Rows from block 14, named by matrix and row number. Each number is 500 + 40 x the weight over its row's rms, rounded and kept within 0 to 999. All counts start at 0. Numbers have three digits each. After the name is the row's rms in percent of the matrix's.
# short0: shortcut pointwise conv (model.decb.1.0.short.0.weight, 48x96x1x1), inputs 0-95
short0.0 093:493496498502509512501482498502489521495506507503478519508495495502489514497494506503503500496502498497495484498498505501502499518491478511489487466446521458416534463550526482464465534488466567477559585512459427522441497569480498491579658531557516504554518472678567595508451477508525443467
short0.1 102:485497507504504497494499498496503524515512506502483506501500491506500494496498499505500490502507492502514495507499502497501496493504493511504505514509384511407467368455418468551482543577500534501452480430510545446465517464560615511528585455466461528457526513577544533564492484396420459584
short0.2 110:495498482499522504505509522501490512506492499491479500505496509499501501500505500500504501500501495498506506499508504498497491508500507491508497468528552461459523570486447420453378602512420523558468633508521496493457525521389574499456537572475566486629534464467503500508539497536408476436
short0.3 080:479496484495511506484490514484493519500509498507493503487511504492500491508484503492491495505499492498488488498488487508495470493492491508503477483489427635425525469379424460551473427574481460627547500482458546458510541522565521495492482492547588542597464571530539524506481405505520421499
short0.4 106:508502523506515507510497487504496499509496511498482487502504495504507502506500500508501500503512484493516494508482514499494499499511494502510504450520503468472597425468429432555492525568450497505528481513444523534395475517510491536498565531563533684510493548631583442463482541494565437442
short0.5 095:493498495500496508500509504514492496500494508491494505493507488512498513500501494509498516500492494503504495493501500504493510494509506499501502554504342607505461452512516360560453441609453507514537463454457483484499502543583541480528484571630491434563513433527497524463431451517498482504
short0.6 134:499498487503506477501499489502493494509502500509494492483508496496492486502498506516500509511506493507496502496493497506502510501511495492506500552577414525449529517511498524483505443519523476565509454476479589458566530464637557550517470387543445654494408503436456488409580466544492472485
short0.7 160:515508522497495514493490518503510524503468497482503512511497503506495511521471506503489463504487510518502507496501512507484488496508515498473472509512535536559519530598452489482478477514412443516537434393307520481462440588478459489487505517548505439498578534525585453443609463495524500511
short0.8 097:502503498495508509499501493501504510506495494485501503480480492491483494493509504504494507509514520491499501499484495501493498504501497504499495543553431539451423536413512534409549438537515518437456529471518565461606581530566506530527553436479478598544457518459331512404499514499502547550
short0.9 085:510508481523517510491519468524507513513485504527497490515523535483501505503482498514509515511543517499474529491516515502499487514491538463482500391502496465528434448450578521603504561371489435493626489514511430486478600469434504547509537445508524460501586506544552522542530497600524525505
short0.10 095:496502470506512488480497485482494477483507516532475503505531500475496470495482503533495507486485505536508513502478489511514504512501501523522510528490552432518511524499482564417526536357426536570501500596582478608405492514590549464492545553451515417566573515466501504577463454484474514520
short0.11 078:516500490517513476519487495515496523501492493503489534450485500499499458497495493532505488518536496486493501508462502492501514518525503497508472476507507450440504520652509463520532484458498576505491556439337610486483429566544472531508567556465475447485487548482535490435612468482534539524
short0.12 066:493497516492506526527520508497520477502501494510509493524502509513522561510500526476480504478474518505515503470534495514508474497499481496458489580584552523445581547495439554475485506543600465530563477574403549412483517489477572449478500433508559573532471450510479493559587393578519509488
short0.13 095:496507512495504516508516511498516513489493497479513502493481499511500502489506496479497496503508504497503502495495500496497487490495495498506496459437636488562484550521453488507538465577463490436464550471461477539467471571392460438461489606467616396528593526563576517539432536442505513521
short0.14 088:481488511483491527515521501524507517479487504475500505485489505498514518487531484490502493492480497502491497494500492501500497489487504493488507559532498444396602494552504492424522536579577518444575551555415603451532478442579552553490539439458390496522466489477456516504603437554516532496
short0.15 067:486497502511525541508492503500513508477504479470526520564518505510523531523515500480499507485454476494517509495518488511516481464467500486489501526572505522447510580528439493373583458555502538416486566591544550532438470422461499523404495495473558438589507519548456507606462468521536481508
short0.16 145:502496510502509516501490518502507502483484502486513497500504487493504501495509505503495484493500521511506510521503535492515492480505500505490484488495587487594523518474467509513459511463520471479510528505526364482450518637422455410470495494561594467550612636515580472491519489496512406513
short0.17 082:493530523507508502528523519499514486493481506483516504535452513517517528484521502482504486488492494508495522502511522470496520491493479501500472535580579557441472507539466493457491577527531619395499510526501485490573484647438440501519577473480512563544438424480445487554491477566516505595
short0.18 066:496496506500505500501503511504497507499504502499494503507499497501502512500511496503502507499500498500497494508501497510501503500500502514502497459469607508394481466532557410508532618467518482498475534495489465544521548444526428499552616479413549461511528508538453639453455462488476638546
short0.19 112:501500506501497501499500496500501500500500500501502501500501497501500503501501499500500500499499500499502496500499500500499504498501495503501499506530444454483534378477425569496543500491534484428532450471484508582503465487494552503417567503542578482333471492532526404459334430462523498527
short0.20 055:505508496491496498500508508494499496488518506488510492497501506495497503500505485510491489504509503513503513482502498495490499492509504503503503465473482509521414510507497548432565483503500552466495557482528526482486532460448488424685619464391495417541434491488457534515400574481537597442
short0.21 113:499500494499503499501500504500499500500499500500498499500499504499501497499499501500500500500502500501498504500501500500501496502499505497499501495468551545518465619520575430502455500511465517574470546530516493418495535513506447497584436500460424520674527508471475597541663567542474500472
short0.22 065:498508497498505497505495488505495492517496490510504508496495501492502475500474513494494494509502502497497499503505503494504490500485500489497495472478489524550503552559444452523545522510482543499505463441459478490585489522497483442615499400504483416544422436489445521562277472471454560555
short0.23 118:497499504501504500498499498498499506504502501502499501500501495501499499499500500501501496501502498499502497499500501501500498500499500502500501500557446488471507391477422559510511557521526573526414471383515500489459487478475729482446472471497535456515504517482489484538595593470551469557
short0.24 127:503501496499495500502501501502502494496498499499502499500499506499501501500499500499499504499498502501498503501500499500500502500500501498500499496442572518530499622527579447490494439471475427474577529616487496511549507520521278516552519519497466542466495485514510518465406412534450538446
short0.25 068:520504508495481477499501497496492484499513503496504500474501501496502498501484504504496502519508496508494497508491502497509498497500505501501492513522608537527533498527601546508510452478454502458563440424458563443539544483551553471521526427526533620501396505589514546490593433543545545361
short0.26 101:504498500499500502499499497502507495503497501499498499505499499500504502502499501500502507500500498498495497498499503497499501500503501501497497496470444543529491466505413509555655550488547474484520460521503457465567523520433457466579495502408482433506420490469494424606533503489328458599
short0.27 099:502499501499496502504498497502495498500499499503506498501499503501501505501499504502499502500499504499500507501500498500498503501500496497504502529565432472544497574545503493464401478485475647519395462516469452591480378488470523490570485481596491432573541442505460558462414497501564594535
short0.28 079:494498492503509500499500497505503497499497500504503501509502509494501487495496497501497502496503499499498507493499497506492494502498502487500500507512525567561483687432583518548442468467507479569451575547470528470515485520501494524455419496561480532600515541433464509553661506525569449476
short0.29 111:502501509498497504501502494503503495498499500501507499502496492503500504500502501499501498500498500500502498498502500500500504497500502501498502539476470447524491411541521520501528426559423493388475439675531456465494505501508413482402511576575553514423431484597564506517553478480549572473
short0.30 102:493498500502503498500505497501501514502497498493500500494492502493504489492521493505499498499509500502498505507496493500500506503498500501494506433547525571462385463416539447526524481529440514406528501491657375580590411493491438500485445494509494479485413509567475524505473581511534444515
short0.31 124:497500523503482487502500514496499501501515498501492498492505489502502502510498509514511504504505505492512488480502496492509534500529489502499488546538488487529525469433440564643387408556492489488514464501468498396583505545505578453509550478564457545472486496616524426522587428434525492566
short0.32 088:522494517499495500497517507502496495497496498502493508501509493506503508499506497511495505498497500498510493494509493506492530490503497506502496449448572420517580462464427508502469540464520498454443521494492558492556656479503472519516590517396498577435640495580584506493542502504424539563
short0.33 063:516499489520504500507492498482497494512519513485493484463505491489482496485507499512485490525529503506469504464490499496486514484506475491498492499580455462474512467550518453588423541535566470469484480485499498485574555493456461691578485440479445526412401506559466554425525529461551458542
short0.34 091:506505508511486493493508493491503503500507496509494502506498489486511503516486495489508506507507508484518493486496501503507503478499496515501507434457554479398550431455480489481479486468617513466508453567495447517541502433506552521580629440434488567484582487596483619531438536482493583561
short0.35 135:498499503498497508501500495501508504501501498501505502504497496502497504499501500501498502494496501502499500497500499501502499499501496501498496521430458555438501510476444470548554520461628494507467485451488452508492422481467450501413440487590556427662578529487482514595519568566533416578
short0.36 098:499502494499498498499505507498503497502499500498501497504499500500498503503501504501503501504501495502505494500505506496497506507502494501502498496480412512527419497463533390509654700461559460532473511510457569491438572488483419522451519498519514521506471541478485517522488571484565592468
short0.37 092:502502513494496501497509505499501504502506501493496500500487500498506506503491502505499509504491500503500491502487507498499501515503488515493494533543531516512498383477411550535478535452490429461510507489524599490421554538479593476465514529564621596378460515488515399524499399528585453463
short0.38 122:502500496501504493500501504500492497499499501498494498496504503499501496501499501500502499505503498499502500501502500499498502501500503498501503485564539454557498481512557520459439482547371504505535506556510555493508573529535554499588563523409445571341420484522513482407475422436467582417
short0.39 087:494498476492494507505501514504509495492500494496492508497492511500502495500497499496500505493493503499499509500504497505503485498493508498495497529546404474572457488538498430506653543536401605497537502506494459497493528503508514428541504528506497377499379479394544455523587451497552460575
short0.40 081:498502505496498514503506499507497499497497502493500496497498502499500505501514498497501497499491499499496496490501498497499500494502499497493501471488587410457436475447486445547493531480489512483512640589596414569454523494425474511433551600434579448585567480513454525508410552515514478562
short0.41 132:498500491503504496499498507498497507502501500500493501498504509497499497499498499501499502500503500501498502503499501500501497503500498499501498468523533550475502595457485492506487582439577515625517566346470538535499490493493594518594502426429448489578569517390433479486446517520453426525
short0.42 096:514507501514487496503492487520515469462490499508502509505503503500507520498488496495499516495500506503502503514491494503502531513491511501506499501521614433495478564530474541460520597350566536456385502558510537501481530442492493492499548457424524420427497475459449544513596432473579563549
short0.43 113:516504494499498503510505500508498474484485494498514492499501509495501510505501502498502514498495508498487505492504501502498508508501509483495494508490574478599521615533574513458501446448498448501568514549487454546543496533440360491488419569554554493583475490443471465419509506622571525409
short0.44 107:515511498503504507504507502493507508504494495496507502504485497505501494494502502488500493500507499499496499494500493496498498510512494500503496486475491477545567531456485478597536478557455460501428476478534672486504453337514516494491418497491446464446495348467492492518448566539467585520
short0.45 111:506503519502479494497492477500510487494507501509522498494506489503500501501495501503496500498498503501495494496494496503502512492504490507489502544467434541540469428508544573545615390498577477455527362481474515500540477485616422499553457447532447528380463544548502493495450495474587518562
short0.46 067:506509497480504502508496484475496495521491492517502506489488502500477495507498491488512501530515509498490492458496515480507493494507503499529488492556497477498410586633548500522534535476531524500387455466479571424621485420517499532497436420437425543359473455508497493446468510502524540510
short0.47 069:504518508470474504547514501492522559550490485527508477509486542472528464523487508530535496490499492476486473517496496489536523504518518495468567484476528473564524547475532568444572520534480519496487402488563428468511449471513502494453539489442502466501506500484443436604507602522471682536