config.toml
model = "image diffusion model"
dataset = "Sentinel-2 satellite tiles (TerraMesh)"
train_examples = 72500
image_size = 32
horizontal_flip = true
conditioning = "none"
arch = "unet"
objective = "epsilon"
cond_dim = 192
norm = "groupnorm"
hidden_act = "leaky_relu"
weight_standardization = false
channel_attention = "eca"
widths = [48, 96, 96]
blocks_per_level = 3
scale_shift_norm = true
dropout = 0.1
attention = true
upsampling = "pixel_shuffle"
init = "small_normal"
residual_init = "scaled_by_depth"
optimizer = "normuon"
muon_scale = "original"
learning_rate = 0.032
momentum = 0.95
nesterov = false
orthogonalizer = "newton_schulz_5"
adamw_lr_other_params = 0.0027
max_steps = 21400
batch_size = 256
epochs = 75.6
lr_schedule = "cosine"
final_lr_fraction = 0.01
warmup_steps = 4280
weight_decay = 0.002
adamw_weight_decay_other_params = 0.01
Rows from block 10 of a small image diffusion model, named by matrix and row number. Rows with one number belong to one channel. Each number is 500 + 50 x the weight over its row's rms, rounded and kept within 0 to 999. All counts start at 0. Numbers have three digits each.
After each channel's rows are labels from the 100 images, of 14848 (inputs lightly noised), where the channel reaches its highest value: "strongest on" is what is common among them; "lies over" is the class under the peak. Only what is clearly more common there than usual is listed. The data: Sentinel-2 satellite tiles (TerraMesh). In brackets: how many of the 100.
# convs0: first 3x3 conv (model.decb.0.0.convs.0.weight, 96x192x3x3, each kernel summed), inputs 0-95
# convs1: second 3x3 conv (model.decb.0.0.convs.1.weight, 96x96x3x3, transposed, each kernel summed), outputs 0-95

convs0.61:500499494502505499494487527481489505522499491506475477502498502472479498461489498505488502476514502522495512498512506507520493510477471455485497506496487495503483489540510473480481478490492482506525505501477501509518498513495489509485523495501493490505479477483489540468499487502495470508
convs1.61:506478497533582440549464499603490508481535519508496476389520543569551456471567504515433504473570547387512574474550443579488544476457564595496416467531521530502522574510456490468449505475523466545542464505420489577472544482501478575515485439503520527415506605474480441529388612433538425564
strongest on: water (70)
lies over: water (29)

convs0.70:493489505481508492474506503474506498494495490501491500512490490498488497477514480466500497510471470487496479504505500494506478508476478490507508484489498498495497497479483478515494482485496499498485487500511497493486505508482515498507500497496512517498503482521501502473494519513495478500
convs1.70:512378622513496530507495498444557461503558468547523583488515508490562488487585599536480475534498543504521444459599569469533601440486515539529546431510548565518442560517546489479519468539492566472485604546414524618370606434510494561529490470457548516502488561509476528475552548502478514521
strongest on: crops (83); built area (77); main land cover: crops (67)
lies over: crops (66)

convs0.48:546496504509499484494485500493512491479471448478488471518504499517487507531496450510533494479514468508525483511493501529503501510501505482492476513512506517490494493538483492489480482488482492462519515515526500507492484514500507516498501501518533502503499503506486508511481541528463471488
convs1.48:518477465610499544494484472545511622385496588475482447578484469439497510542527465520556513552505508503511529457531546462576593478455486480558452467527471536567495464566515512546530550460501581500486536556439495536476530464476531574574459462668439472582456555588494508438592560448460495486
strongest on: crops (81); main land cover: crops (75); built area (66)
lies over: crops (71)

convs0.87:452484474489515466475489489471464508489502485466482509496494482499491476472503493515503477487480506496473471498473507467509500494502499483470488495493466474479482493502488494466496499486476481499507476495501500494521488490504475471472484476494499484513511502479490478469485477469519477488
convs1.87:501499548481543458485526557400592555502513477491555415504433535481511579494500445478542557518464518477542570521488267402463532601468467462591495497469507498593458450531567488571449571482538490414578482426495546498493463510518507494519517484443506570441553502507471507535522465507519477499
strongest on: water (79); main land cover: water (46)
lies over: water (34)

convs0.14:479508526491516512504496508504478508487514505512507502505504504501507513508522511527501522497495491483486478522516511493503491503507516491510527524496469547495491497493501527466527484505475477487493488487521511507529507520519483485501509472488530477472529505508535525506511523499516517485
convs1.14:508440453545518454480464475481422537435399420468547488489418542440468364525557545532369461446506548439470492484515440530481508485476498537507437481506394509485485531457401550502538472445456522402477510459518462477447511503446399563488429474502583447502448442519382553499420501489454505483
strongest on: water (72); main land cover: water (28); flooded vegetation (27)
lies over: water (41)

convs0.89:509514492491489500488505502511495490508520511489506486489504509509530532501504506508489491512534493485479503498513493494519502498494496499506487514492497495474481483527497492480479482481497495483519520486509506493498516489509519492516484520503494482500476542505486523488494497483477502511
convs1.89:491443576534445471437529502508356564497552442515470487538451527492501544458464405557496451573452500470552532375533547466503482477597436484504488499490476499509503488496486496436439547500578422543540564507414474568521562450516454488529523500331508580461532459472546485456538463526463589421
strongest on: snow or ice (84); main land cover: snow or ice (76)
lies over: snow or ice (76)

convs0.55:495520494480491501476508503515517481497500486518490474488505521479494476473476492485490538487494491511504495498506505487502464481512478483487492500495480494494513493496498502479477466506510508523485467483489491496507525495490488498506487489498498488495495495542518506488482519508491500511
convs1.55:491501524532461516459532506470507671410547552460493429514466549492541416539529436589481452541478463533516571479506547477540517443475469521466510487484476549552556495569503445547581514455499533501419451497477505576441568425476506607537434451586412502551577553436550527457528561390537480512
strongest on: crops (81); built area (69); main land cover: crops (69)
lies over: crops (60)

convs0.80:515523486530512488489490497496509510518490498490474519508507511500490531525499485476539491479500518477471508500516504476513479490502492506484498527476498484487505480512485500510482461516518535486510529506511504490521487507486485508493486498498501491485489496501495502530499493494502493504
convs1.80:530507468339524582546460477499478580446391532479507535422511622456437504555478493487445510514452533464432469555527474521498460536513462533408630442481458547445599414552520487483428503512489483421547549504511447576453457539554478433489579504479565515480518498536421503506541468460489520535
strongest on: snow or ice (85); main land cover: snow or ice (82)
lies over: snow or ice (82)

convs0.78:493505514510488491513485505516479481495517494495492529508497491497499490509496502516502505512522510515505499515513495505494509483479518506519521506504507490488499507496518503508499492502523518525518504513498494508534475521480501506494473513485502504487497524511498490502486498518484522492
convs1.78:508476582470545495477494545594474436688473497486575494485510492477525490528553433538413611442504540536547558502517486598505480521502561490488479553534453466562504518557534521534520453554533449585398604525500528461538547505512484501494544592405552437564522476571545481476495486487475600482
strongest on: snow or ice (99); main land cover: snow or ice (96)
lies over: snow or ice (97)

convs0.16:480480470484501480510502496498492484519500500507489500459486493462525477479502496460536480499500510509495468494517488516483504490496503491488501502491483487503500501510481491490485500509509513486499491490506481494542476491490470478481481508528495489505484479479520506539507500490515488497
convs1.16:496540426424542524531492562509465585366495524528485559507431538531543435500573472562505380554422496568435441511546521499478451556418438616496425423530492517479492457541499489486493542536387427538502518444452523506515421527496447455546491562508466456523397519455472558445540548535452469507
strongest on: water (76); main land cover: trees (48); flooded vegetation (36)
lies over: trees (49)

convs0.21:494502495493500481498498516495492484485497497505486497494518489501496498475502491503488505500485503487493513502489499496506503509497502513486495496490493503498489507497493497480492499495487485502513497493505495500521497497497507496499494504507487485496481488502532501493491511490501491513
convs1.21:507506490560519420456606450472414545567417491538489536471460569545449456531522500512435573557515509419552467528540411578465517507527458527396574507546401549589421540446564461465487554471543523499431495524480464557523452492541528489478468647416424494540461492582449495509513512523489468530
strongest on: water (97); main land cover: water (91)
lies over: water (94)

convs0.82:497495508516485511524515494521512529502515508508510493500504492497521496497513503500493500488525496528516524482518512506511502519501497507487514522527513513517513507503523509518528514502494497512535516516489493507515528511506495506520507507509498497504504492492482520518499501525535518500
convs1.82:445550471523503488465533508489450480591509433536509574485415516557519467463522514472455546508537510436511394589482526504400575542488408463454539540460377590527401492548465556471502504434572544451530439562390505559470516433512540522454512536514398430514497501502453537523507468389551490467
strongest on: water (95); main land cover: water (65); bare ground (52); flooded vegetation (30)
lies over: water (84)

convs0.23:489479488503505493514500489508495497497501486504499487522498499504501492508496489494482490493478484464501504481496494483515501494508501488516515503509511495517504496512512495495502508491494500505491495510488506489474503480499495513520502501534518509498503519494499498487508520506526500498
convs1.23:526482556473499516517493466475506550449533488508598488488453542478535457520583460478489531557508474493503541517403497620459526499424528525429497481509543502417494627441533531407432547528530417555598491363575521448486522524503508501506565465402366515565430515525509567452514435501457489531
strongest on: snow or ice (43); main land cover: built area (36)
lies over: built area (40)

convs0.17:522490497495501487493488500508513485514488487514504494499499490502491501499481497493514490489491492481514486489491505493488483483479498480510490485514490491499509496485485498481491493504497478466503513491503490488470505473488506501507488507507499500497506509492512495494515493502507484484
convs1.17:508605533552431480434516458495517469537450522423417582432500601494523477486590483516465546464636475418503496532429548509514565480465559485439526459510495468537535622423451560513487519517442498499483417470450513588495490483505490530495480426571455542472472461410500553503600502469535402560
strongest on: snow or ice (83); main land cover: snow or ice (54)
lies over: snow or ice (42)

convs0.77:507499509527485494514513501497502521511466512497480514508470477478493496509503489513510493516489502499501500497513485520490480513489492490496510515496510489465500496515511507514482485469497508471497517506474527497479488520502503497501509503479485509498489508498500516504511485532496519521
convs1.77:531508388528477463545434478548515578479421476546513485411479562497538402512521509457357586500593469391540445551535439487498534444430565484457559479490422567539438542489512493485533482519495440550469478455556467612445511436513487519432552483541516519501504447528481556453563594468460460526
strongest on: snow or ice (49); main land cover: snow or ice (39)
lies over: built area (36); snow or ice (33)

convs0.20:517503503502510496505494515501495487512498503504514515510517496500504523492495502501498510498495508487494500498501495506507481502499507511507509517502492496503515498496494493500500503495515508519499504510504492503513502511505500505504491504516506504498513507516520506500510491495516510507
convs1.20:486482512523528438465581349520497441499506515491549491475514454572488478531484494549432431541500488433485540511495462534504559453425560514466522482517445426502598469427463498461452595530405462570549427361505496485456541451515539454467527563375405579541475466505519513546543439538431501507
strongest on: clouds (60)
lies over: clouds (52)

convs0.30:508501517471498507514496490523496496517488519519496509486498517503494493507515511520512499494502519513497492505510498493492519506483514499514496520504505513512531507507495497509519508492505526519503515498500511499500493519492514486501507490504510501470512503505502499509517491506503487492
convs1.30:496461571541430484506522446476540403608442474519393511541445542520461471508497461564416480516472466484491488502550522566420490451617433481419471436533539394413527522526512461636403443506451508510438556538459472402553444482509477513490527489462480535519478435456592487509510493497447550459
strongest on: water (67); flooded vegetation (45)
lies over: water (37)

convs0.31:529508506489505503492497503516505522491493481494492494520514489482501508507509509508531495508504519493522525479501509495494496508506491484512482506520520515483503510529502511498479502478506498508487487510488492497464511511517495504514488502490501520499480514525502472521510499505520515508
convs1.31:446481539493496503429455485506573454462546445579462449490512439527465507489465519482614407521451443609486543452482555507450505500486514542507447494516637449409507524581380517489489479559496396410569513530465493425531518484518491474517487490558400487534536504535544474427542465599425580507
strongest on: water (73); main land cover: water (47)
lies over: trees (42)

convs0.79:492484515532486506497539501478490503493490519487527510512473504526507503518490519488515484497514500503518498496483503507496482483529509511513487514528508480498517487506499503509515492513515507511484524523493523511502498500501500489497505526496506519495505509501492464514519501501504501512
convs1.79:524537476460577507468526466505491469514382509523523476391553564459402438557448580438431517487493506441492455572531468480460463545549468516408488529516449493485527453509482500513474433468555499478340501454517529487468458482507539479490533488488519498479402499554357604500384579460500526431
strongest on: snow or ice (86); main land cover: snow or ice (84)
lies over: snow or ice (84)