config = dict(
    dataset='Sentinel-2 satellite tiles (TerraMesh)',
    train_examples=72500,
    image_size=32,
    horizontal_flip=True,
    cond_dim=192,
    norm='groupnorm',
    scale_shift_norm=True,
    attention=True,
    upsampling='pixel_shuffle',
    momentum=0.95,
    nesterov=False,
    orthogonalizer='newton_schulz_5',
    lr_schedule='cosine',
    weight_decay=0.002,
    adamw_weight_decay_other_params=0.01,
)
Rows from block 10 of a small image diffusion model, named by matrix and row number. Each number is 128 + 32 x the weight over its row's rms, rounded and kept within 0 to 255. All counts start at 0. Numbers have three digits each.
After each channel's rows are labels from the 100 images, of 14848 (inputs lightly noised), where the channel reaches its highest value: "top examples" is what is common among them. Only what is clearly more common there than usual is listed. The data: Sentinel-2 satellite tiles (TerraMesh).
# convs0: first 3x3 conv (model.decb.0.0.convs.0.weight, 96x192x3x3, each kernel summed), inputs 96-191

convs0.12:198145156146122153184178127120199199213189160099195123087097125150141156178104137184134138236108133134157154065114160121109104034144134182164122065156190132145084158163117136143164140187165217107243184153038135213128091145084185183160124141187151168134221108146078133156126133255138135102
top examples: clouds; main land cover: trees

convs0.17:177081116128140142063123100107080137070077072130071000099159193055121098072131103121122193095168120133068163100116134154083064103093150090195131136206242061063140052102166173094094089135138033191028116095080154135079152149087120141115162139116155156120125224198164141084183183092129137162
top examples: snow or ice; main land cover: snow or ice

convs0.22:123250089106052100094166085119159000114085122105060123090137243155086076056161071121122134124170153057138080196109120119025097153186131139144121174139121058111139173077147128197107093158136151119074081118132107156235072127169045098058203122158109107137055139164123152094145201110128137112
top examples: main land cover: rangeland

convs0.32:082102092096104124141079120149070140070140050120248148161120087204131131118106087086095141031076123145099107085130171116101106129139141112145130152110181126173155107123135038091148150130132180000127144093128117000130152183142140108096102157148104133166113067157128007171116186142132124165
top examples: main land cover: rangeland

convs0.37:150047144096122000124102085108092123039089094155194152061072101134086165098125172066137072017221113050117168111124092095157224129165086117105123098129152053142144215077125062132162133069032136149188141117111105122104137200126161057143126125172075146156112114123137244140160129120117131120
top examples: snow or ice; main land cover: snow or ice

convs0.53:067113146083087150100108113093140099085155255056088097090121109091106189152070127140070083074116158035120080218137247134105154087161141134126129091110066226182092154081132207139117115180159084136059107092155077112168117097157146092155147131183154235070099178175164080089109095131134109055
top examples: clouds; trees; main land cover: trees

convs0.50:127121172125120166189097062077148081165115085172167146196097081066131121143153071103050148088061196071118045166125158129168186085206134096139122105107100042143109061086160064097075061118091078153122183119125106035103212122093127090092154075142199123146103235192161127092117182033129129040
top examples: crops; main land cover: crops; built area

convs0.71:054112183066095096094201089172118113146094064173143166190112078109189087051109089187158071132132194090074124151121119122183095132145127132184141129166154131150109114205123228157114145178172158118110057019212123118117106043109051102138105114088117055091159182164114107140115185148147139088
top examples: water; main land cover: water

convs0.31:141132204166114105099161148120082000134108104115129153129069213196233086114142086143202098000085118117139154150128151129127158087141152069165139145157084164133128151176082074133148097158184201107130149020168173227160092105144081163158113139119201156060110109080150107027083162097130141104
top examples: water; main land cover: water

convs0.33:111110111129135134141097134141131099131132074139129133114100130138133096116163133116144090106099171120136145097120140127143142124151131131143116138115115163106141123132149136150155091111132118106131153135127136125094117130145127127100109114139104111118139153116146142120120118110122138109
top examples: main land cover: rangeland

convs0.66:139166094065178140146174157158127255134159156196147160206170149156180110078135117102218162161189101122122178169108179130180114149107146158123137089155191123170232127130147119089027159110063141188199209138147146148091079129141098108212171204098093239156115143140164118135152174148125115133
top examples: clouds

convs0.88:121187199021135193100156154195174101161167105152068180111119186080149222160140086064050071048080189173125064132103123113139110114105109158182131207084129112150210140136104149122073125092033121074122181136117094148107097149224147204070112086060142006153160105132124114111116137156123119123
top examples: main land cover: water

convs0.70:085067053099133062104123087160073030135163110122094057208072116133032126119046218195117177139206185103157107114100198131147061044178109143167150163135176095180164077116129119121211141161140177070094161114158099208086061156093123077065135052123085125141190114157120075181082088141144100130
top examples: crops; built area; main land cover: crops

convs0.56:130108045157152087110130100108111143125151085132119075125103107114087128132176157125124099079130149130139127134114167122137113097158138122139119160132044143110138109111135128137123118119147126117119196127139091099085114151131161120052104094151137100124127154129102110129117113125129137098
top examples: crops; main land cover: crops

convs0.3:121105021099079071142116088088143069078240120113143161117132069192148230086181117122091159135135185126116088210145098113128135126088142095159144112133160123078190179003096111175046113134148107114118136145116115130087127103064141106037132079159139148189090170217177095097035025107129154180
top examples: main land cover: snow or ice

convs0.80:165148106167121120146128100090069152147116026062085138097176093133137081061126147131104111149168240110144095255158138119090141116195127095024107050118135075095097157136082093203128189168153126154137113131150141148204137131073099077242069085155164162077077174147104154103102125178125143172
top examples: snow or ice; main land cover: snow or ice

convs0.89:147184097151229106158201085137102094111188157152060182148245025134182224123097005132111112059087171157155120093132141137047150116090127109206127168123123063155180165122128137091158087141076105215110190139130066154115183129106188139083101083076169111153198098089131123144137071176148162185
top examples: snow or ice; main land cover: snow or ice

convs0.41:111110046057000107131192117079145136154154036101108094123098078096092229197092150096101153136143176067116122255137129134133133138148125109083120160158103177136177128139134099178000144179085069107107106155154144116084143094126136188039143112115127156112181126144122110124098062149133145113
top examples: water; main land cover: water

convs0.15:181155141167176109110134127129082119119103066150144119087081171045156111085174146117168111143070142096136136048110123128110194127218104245129104134129118135156065132179092133113200124056191144084151007152133196183147019145099170077169191019144179052130108107107160186148127052115132137092
top examples: main land cover: trees; flooded vegetation

convs0.24:116157168094127231128198108087102194149171192075214177157131255080064179151168062101164153135008133095101111122142074135047101119183129082106128149125102159194134145099090129130197114153079121136049183114178116132225057082132107084098156137159103135162133168136080224106086179132140140151
top examples: clouds; main land cover: trees

convs0.40:108104146095223066124097136172121112082063242149010144207209076207132181225115162114144071135077142110123167023150193130093110112165106153132133069106051182073165149159165172115200055122144131089087112168113060077126148142142087150157150114068124112155125171052089159131101104098148150113
top examples: snow or ice; main land cover: snow or ice

convs0.42:133104115078158053118115188121088136095055059086148116087107102107027107112146148155106101096087204077037175255095146131128209091094109117050122136194127137083093113143179089157202104138134114125148102153116053086197174098053063058171151166120134024137099110131133131176111086115125152189
top examples: snow or ice; main land cover: snow or ice

convs0.55:102117176055168073201135123000108116115078139165128131165080099077141102040131187132130091159144167154194120124089123151220139114189129104162128115052104129212101120122137188154139104059000167091184124150136089117086194101177137079159179022121106067119062129076215133101127109177132125108
top examples: crops; built area; main land cover: crops

convs0.10:099125152111151125063120162058092125110155154133180111102226044132149180109187230154058083234196100142127083181098119128177123071043106152132117131039120102151081122151097132132109117152137094003051081096120134048093135128151163098127071130135094210108095161169154172162180152085113102223
top examples: clouds; main land cover: trees

convs0.11:096215237077166134178079136059033180117037106181151034158088188142097101105149084161199100095146141162105086152088081158151041178119103130157146160138104090203054136170105111124155125153154075083096100162150143179152082099159172042093131008118205115153097076146150096143093136123131136173
top examples: crops; main land cover: crops

convs0.23:127074186155138149124120099083117126140106053128095089110105229138113118177129177086143080151168116079227126159093174135131122127086132128044133056052039204165199090112196154113132130076236001126138156121087144012151125139113142154060120053103145175099140094139126072172068071086120121211
top examples: snow or ice; main land cover: built area

convs0.18:089075120111148183141130151086108141072101146139182098100123202142149255177121103067140132046117099143108141213109119118131097095107118185123134008124122159166079025147222147114045145153042060141167067108040089183162108112115142141154199121167136090047098087181170225135118156108157131144
top examples: clouds; main land cover: trees; flooded vegetation

convs0.67:140112194146157147101102186135101132150083134138100112118113138093188085075085232155192124067126198121140068115141177149000150170184126164121102131139113147124031162212102127173193085111198186154097037154144109069098125159076209103155146062116156108113140154052111151226173175152143152126
top examples: main land cover: snow or ice

convs0.21:154082152154174178103041074142131137132114126124000131089100181189157172162203103019147127099120116145155141054123134128116149137136137106153157155164091096163106139127088033159126108139116177095098133136058112157115152112124109161111113123177111090174166215137217184099114183028156150123
top examples: water; main land cover: water

convs0.7:005110089117101174152091090117091119143095137088065113085179152160168101119080116123080182222255138114174166094134171150076162091080160137157143124163145214209074206139150099103092099142198166093110197209057105208144089154156149108099140136087123145113088122103042092091190133076131125172
top examples: main land cover: water

convs0.54:062134155152133109124157171108091142147140138063122160179024094175104063119105174242101097105128072141225165174162122127070096173185151075090145216134220248093049186145193089097144202115146110156122169105231093065122076144177081186111127115048125114122146102115144177131150171095154147083
top examples: main land cover: water

convs0.4:116172089060117062100220098045187152201180077073101168083153125114145113180094166083064131132136183167168061242097104120179082170096113153123121213106137088216177150135125156147074136122015146101080143116114247164133068113158177189095075101109139059121144098116153135094124141112122105217
top examples: bare ground; main land cover: bare ground

convs0.35:084108153160113085175133046000113085152090073156141089082096111178111054116121123119180136099093109137101178192130074102154093106104107108183120149073071024161146129156173123118164127070040177183150104130138000137147141077194180077182090114083062135199079138172146147112194178138123114173
top examples: crops; main land cover: crops

convs0.68:017113138147179117076105152110162149122151129133065101080082121143192119188157103067000245083186184041100102186131160139100145092191135087113118087050077155140127183114082229157193181217142134197077065135123128152098174200128151121130128180168166142123126105163167145163094103172149163114
top examples: clouds; trees; main land cover: trees

convs0.19:146073129132060128080138123138127121123142157177255118127165128143237165108090079088145109095068164127100128117125105134039156109179109141188142163130103077161171020107166122152167096125106160008028134171017131120145164148103141037095122090134082147123146098145085000130068086119124121127
top examples: trees; main land cover: trees

convs0.45:087121097049106097129100087137064151124063072159156124060082090067095136129219172146118075081120157131144093130149122106255120119154144163224104153109069068154140055119135060059107048140138118096111117130104118059079158135149093107188112159132088133157171148137090106101121052102109101104
top examples: crops; built area; main land cover: crops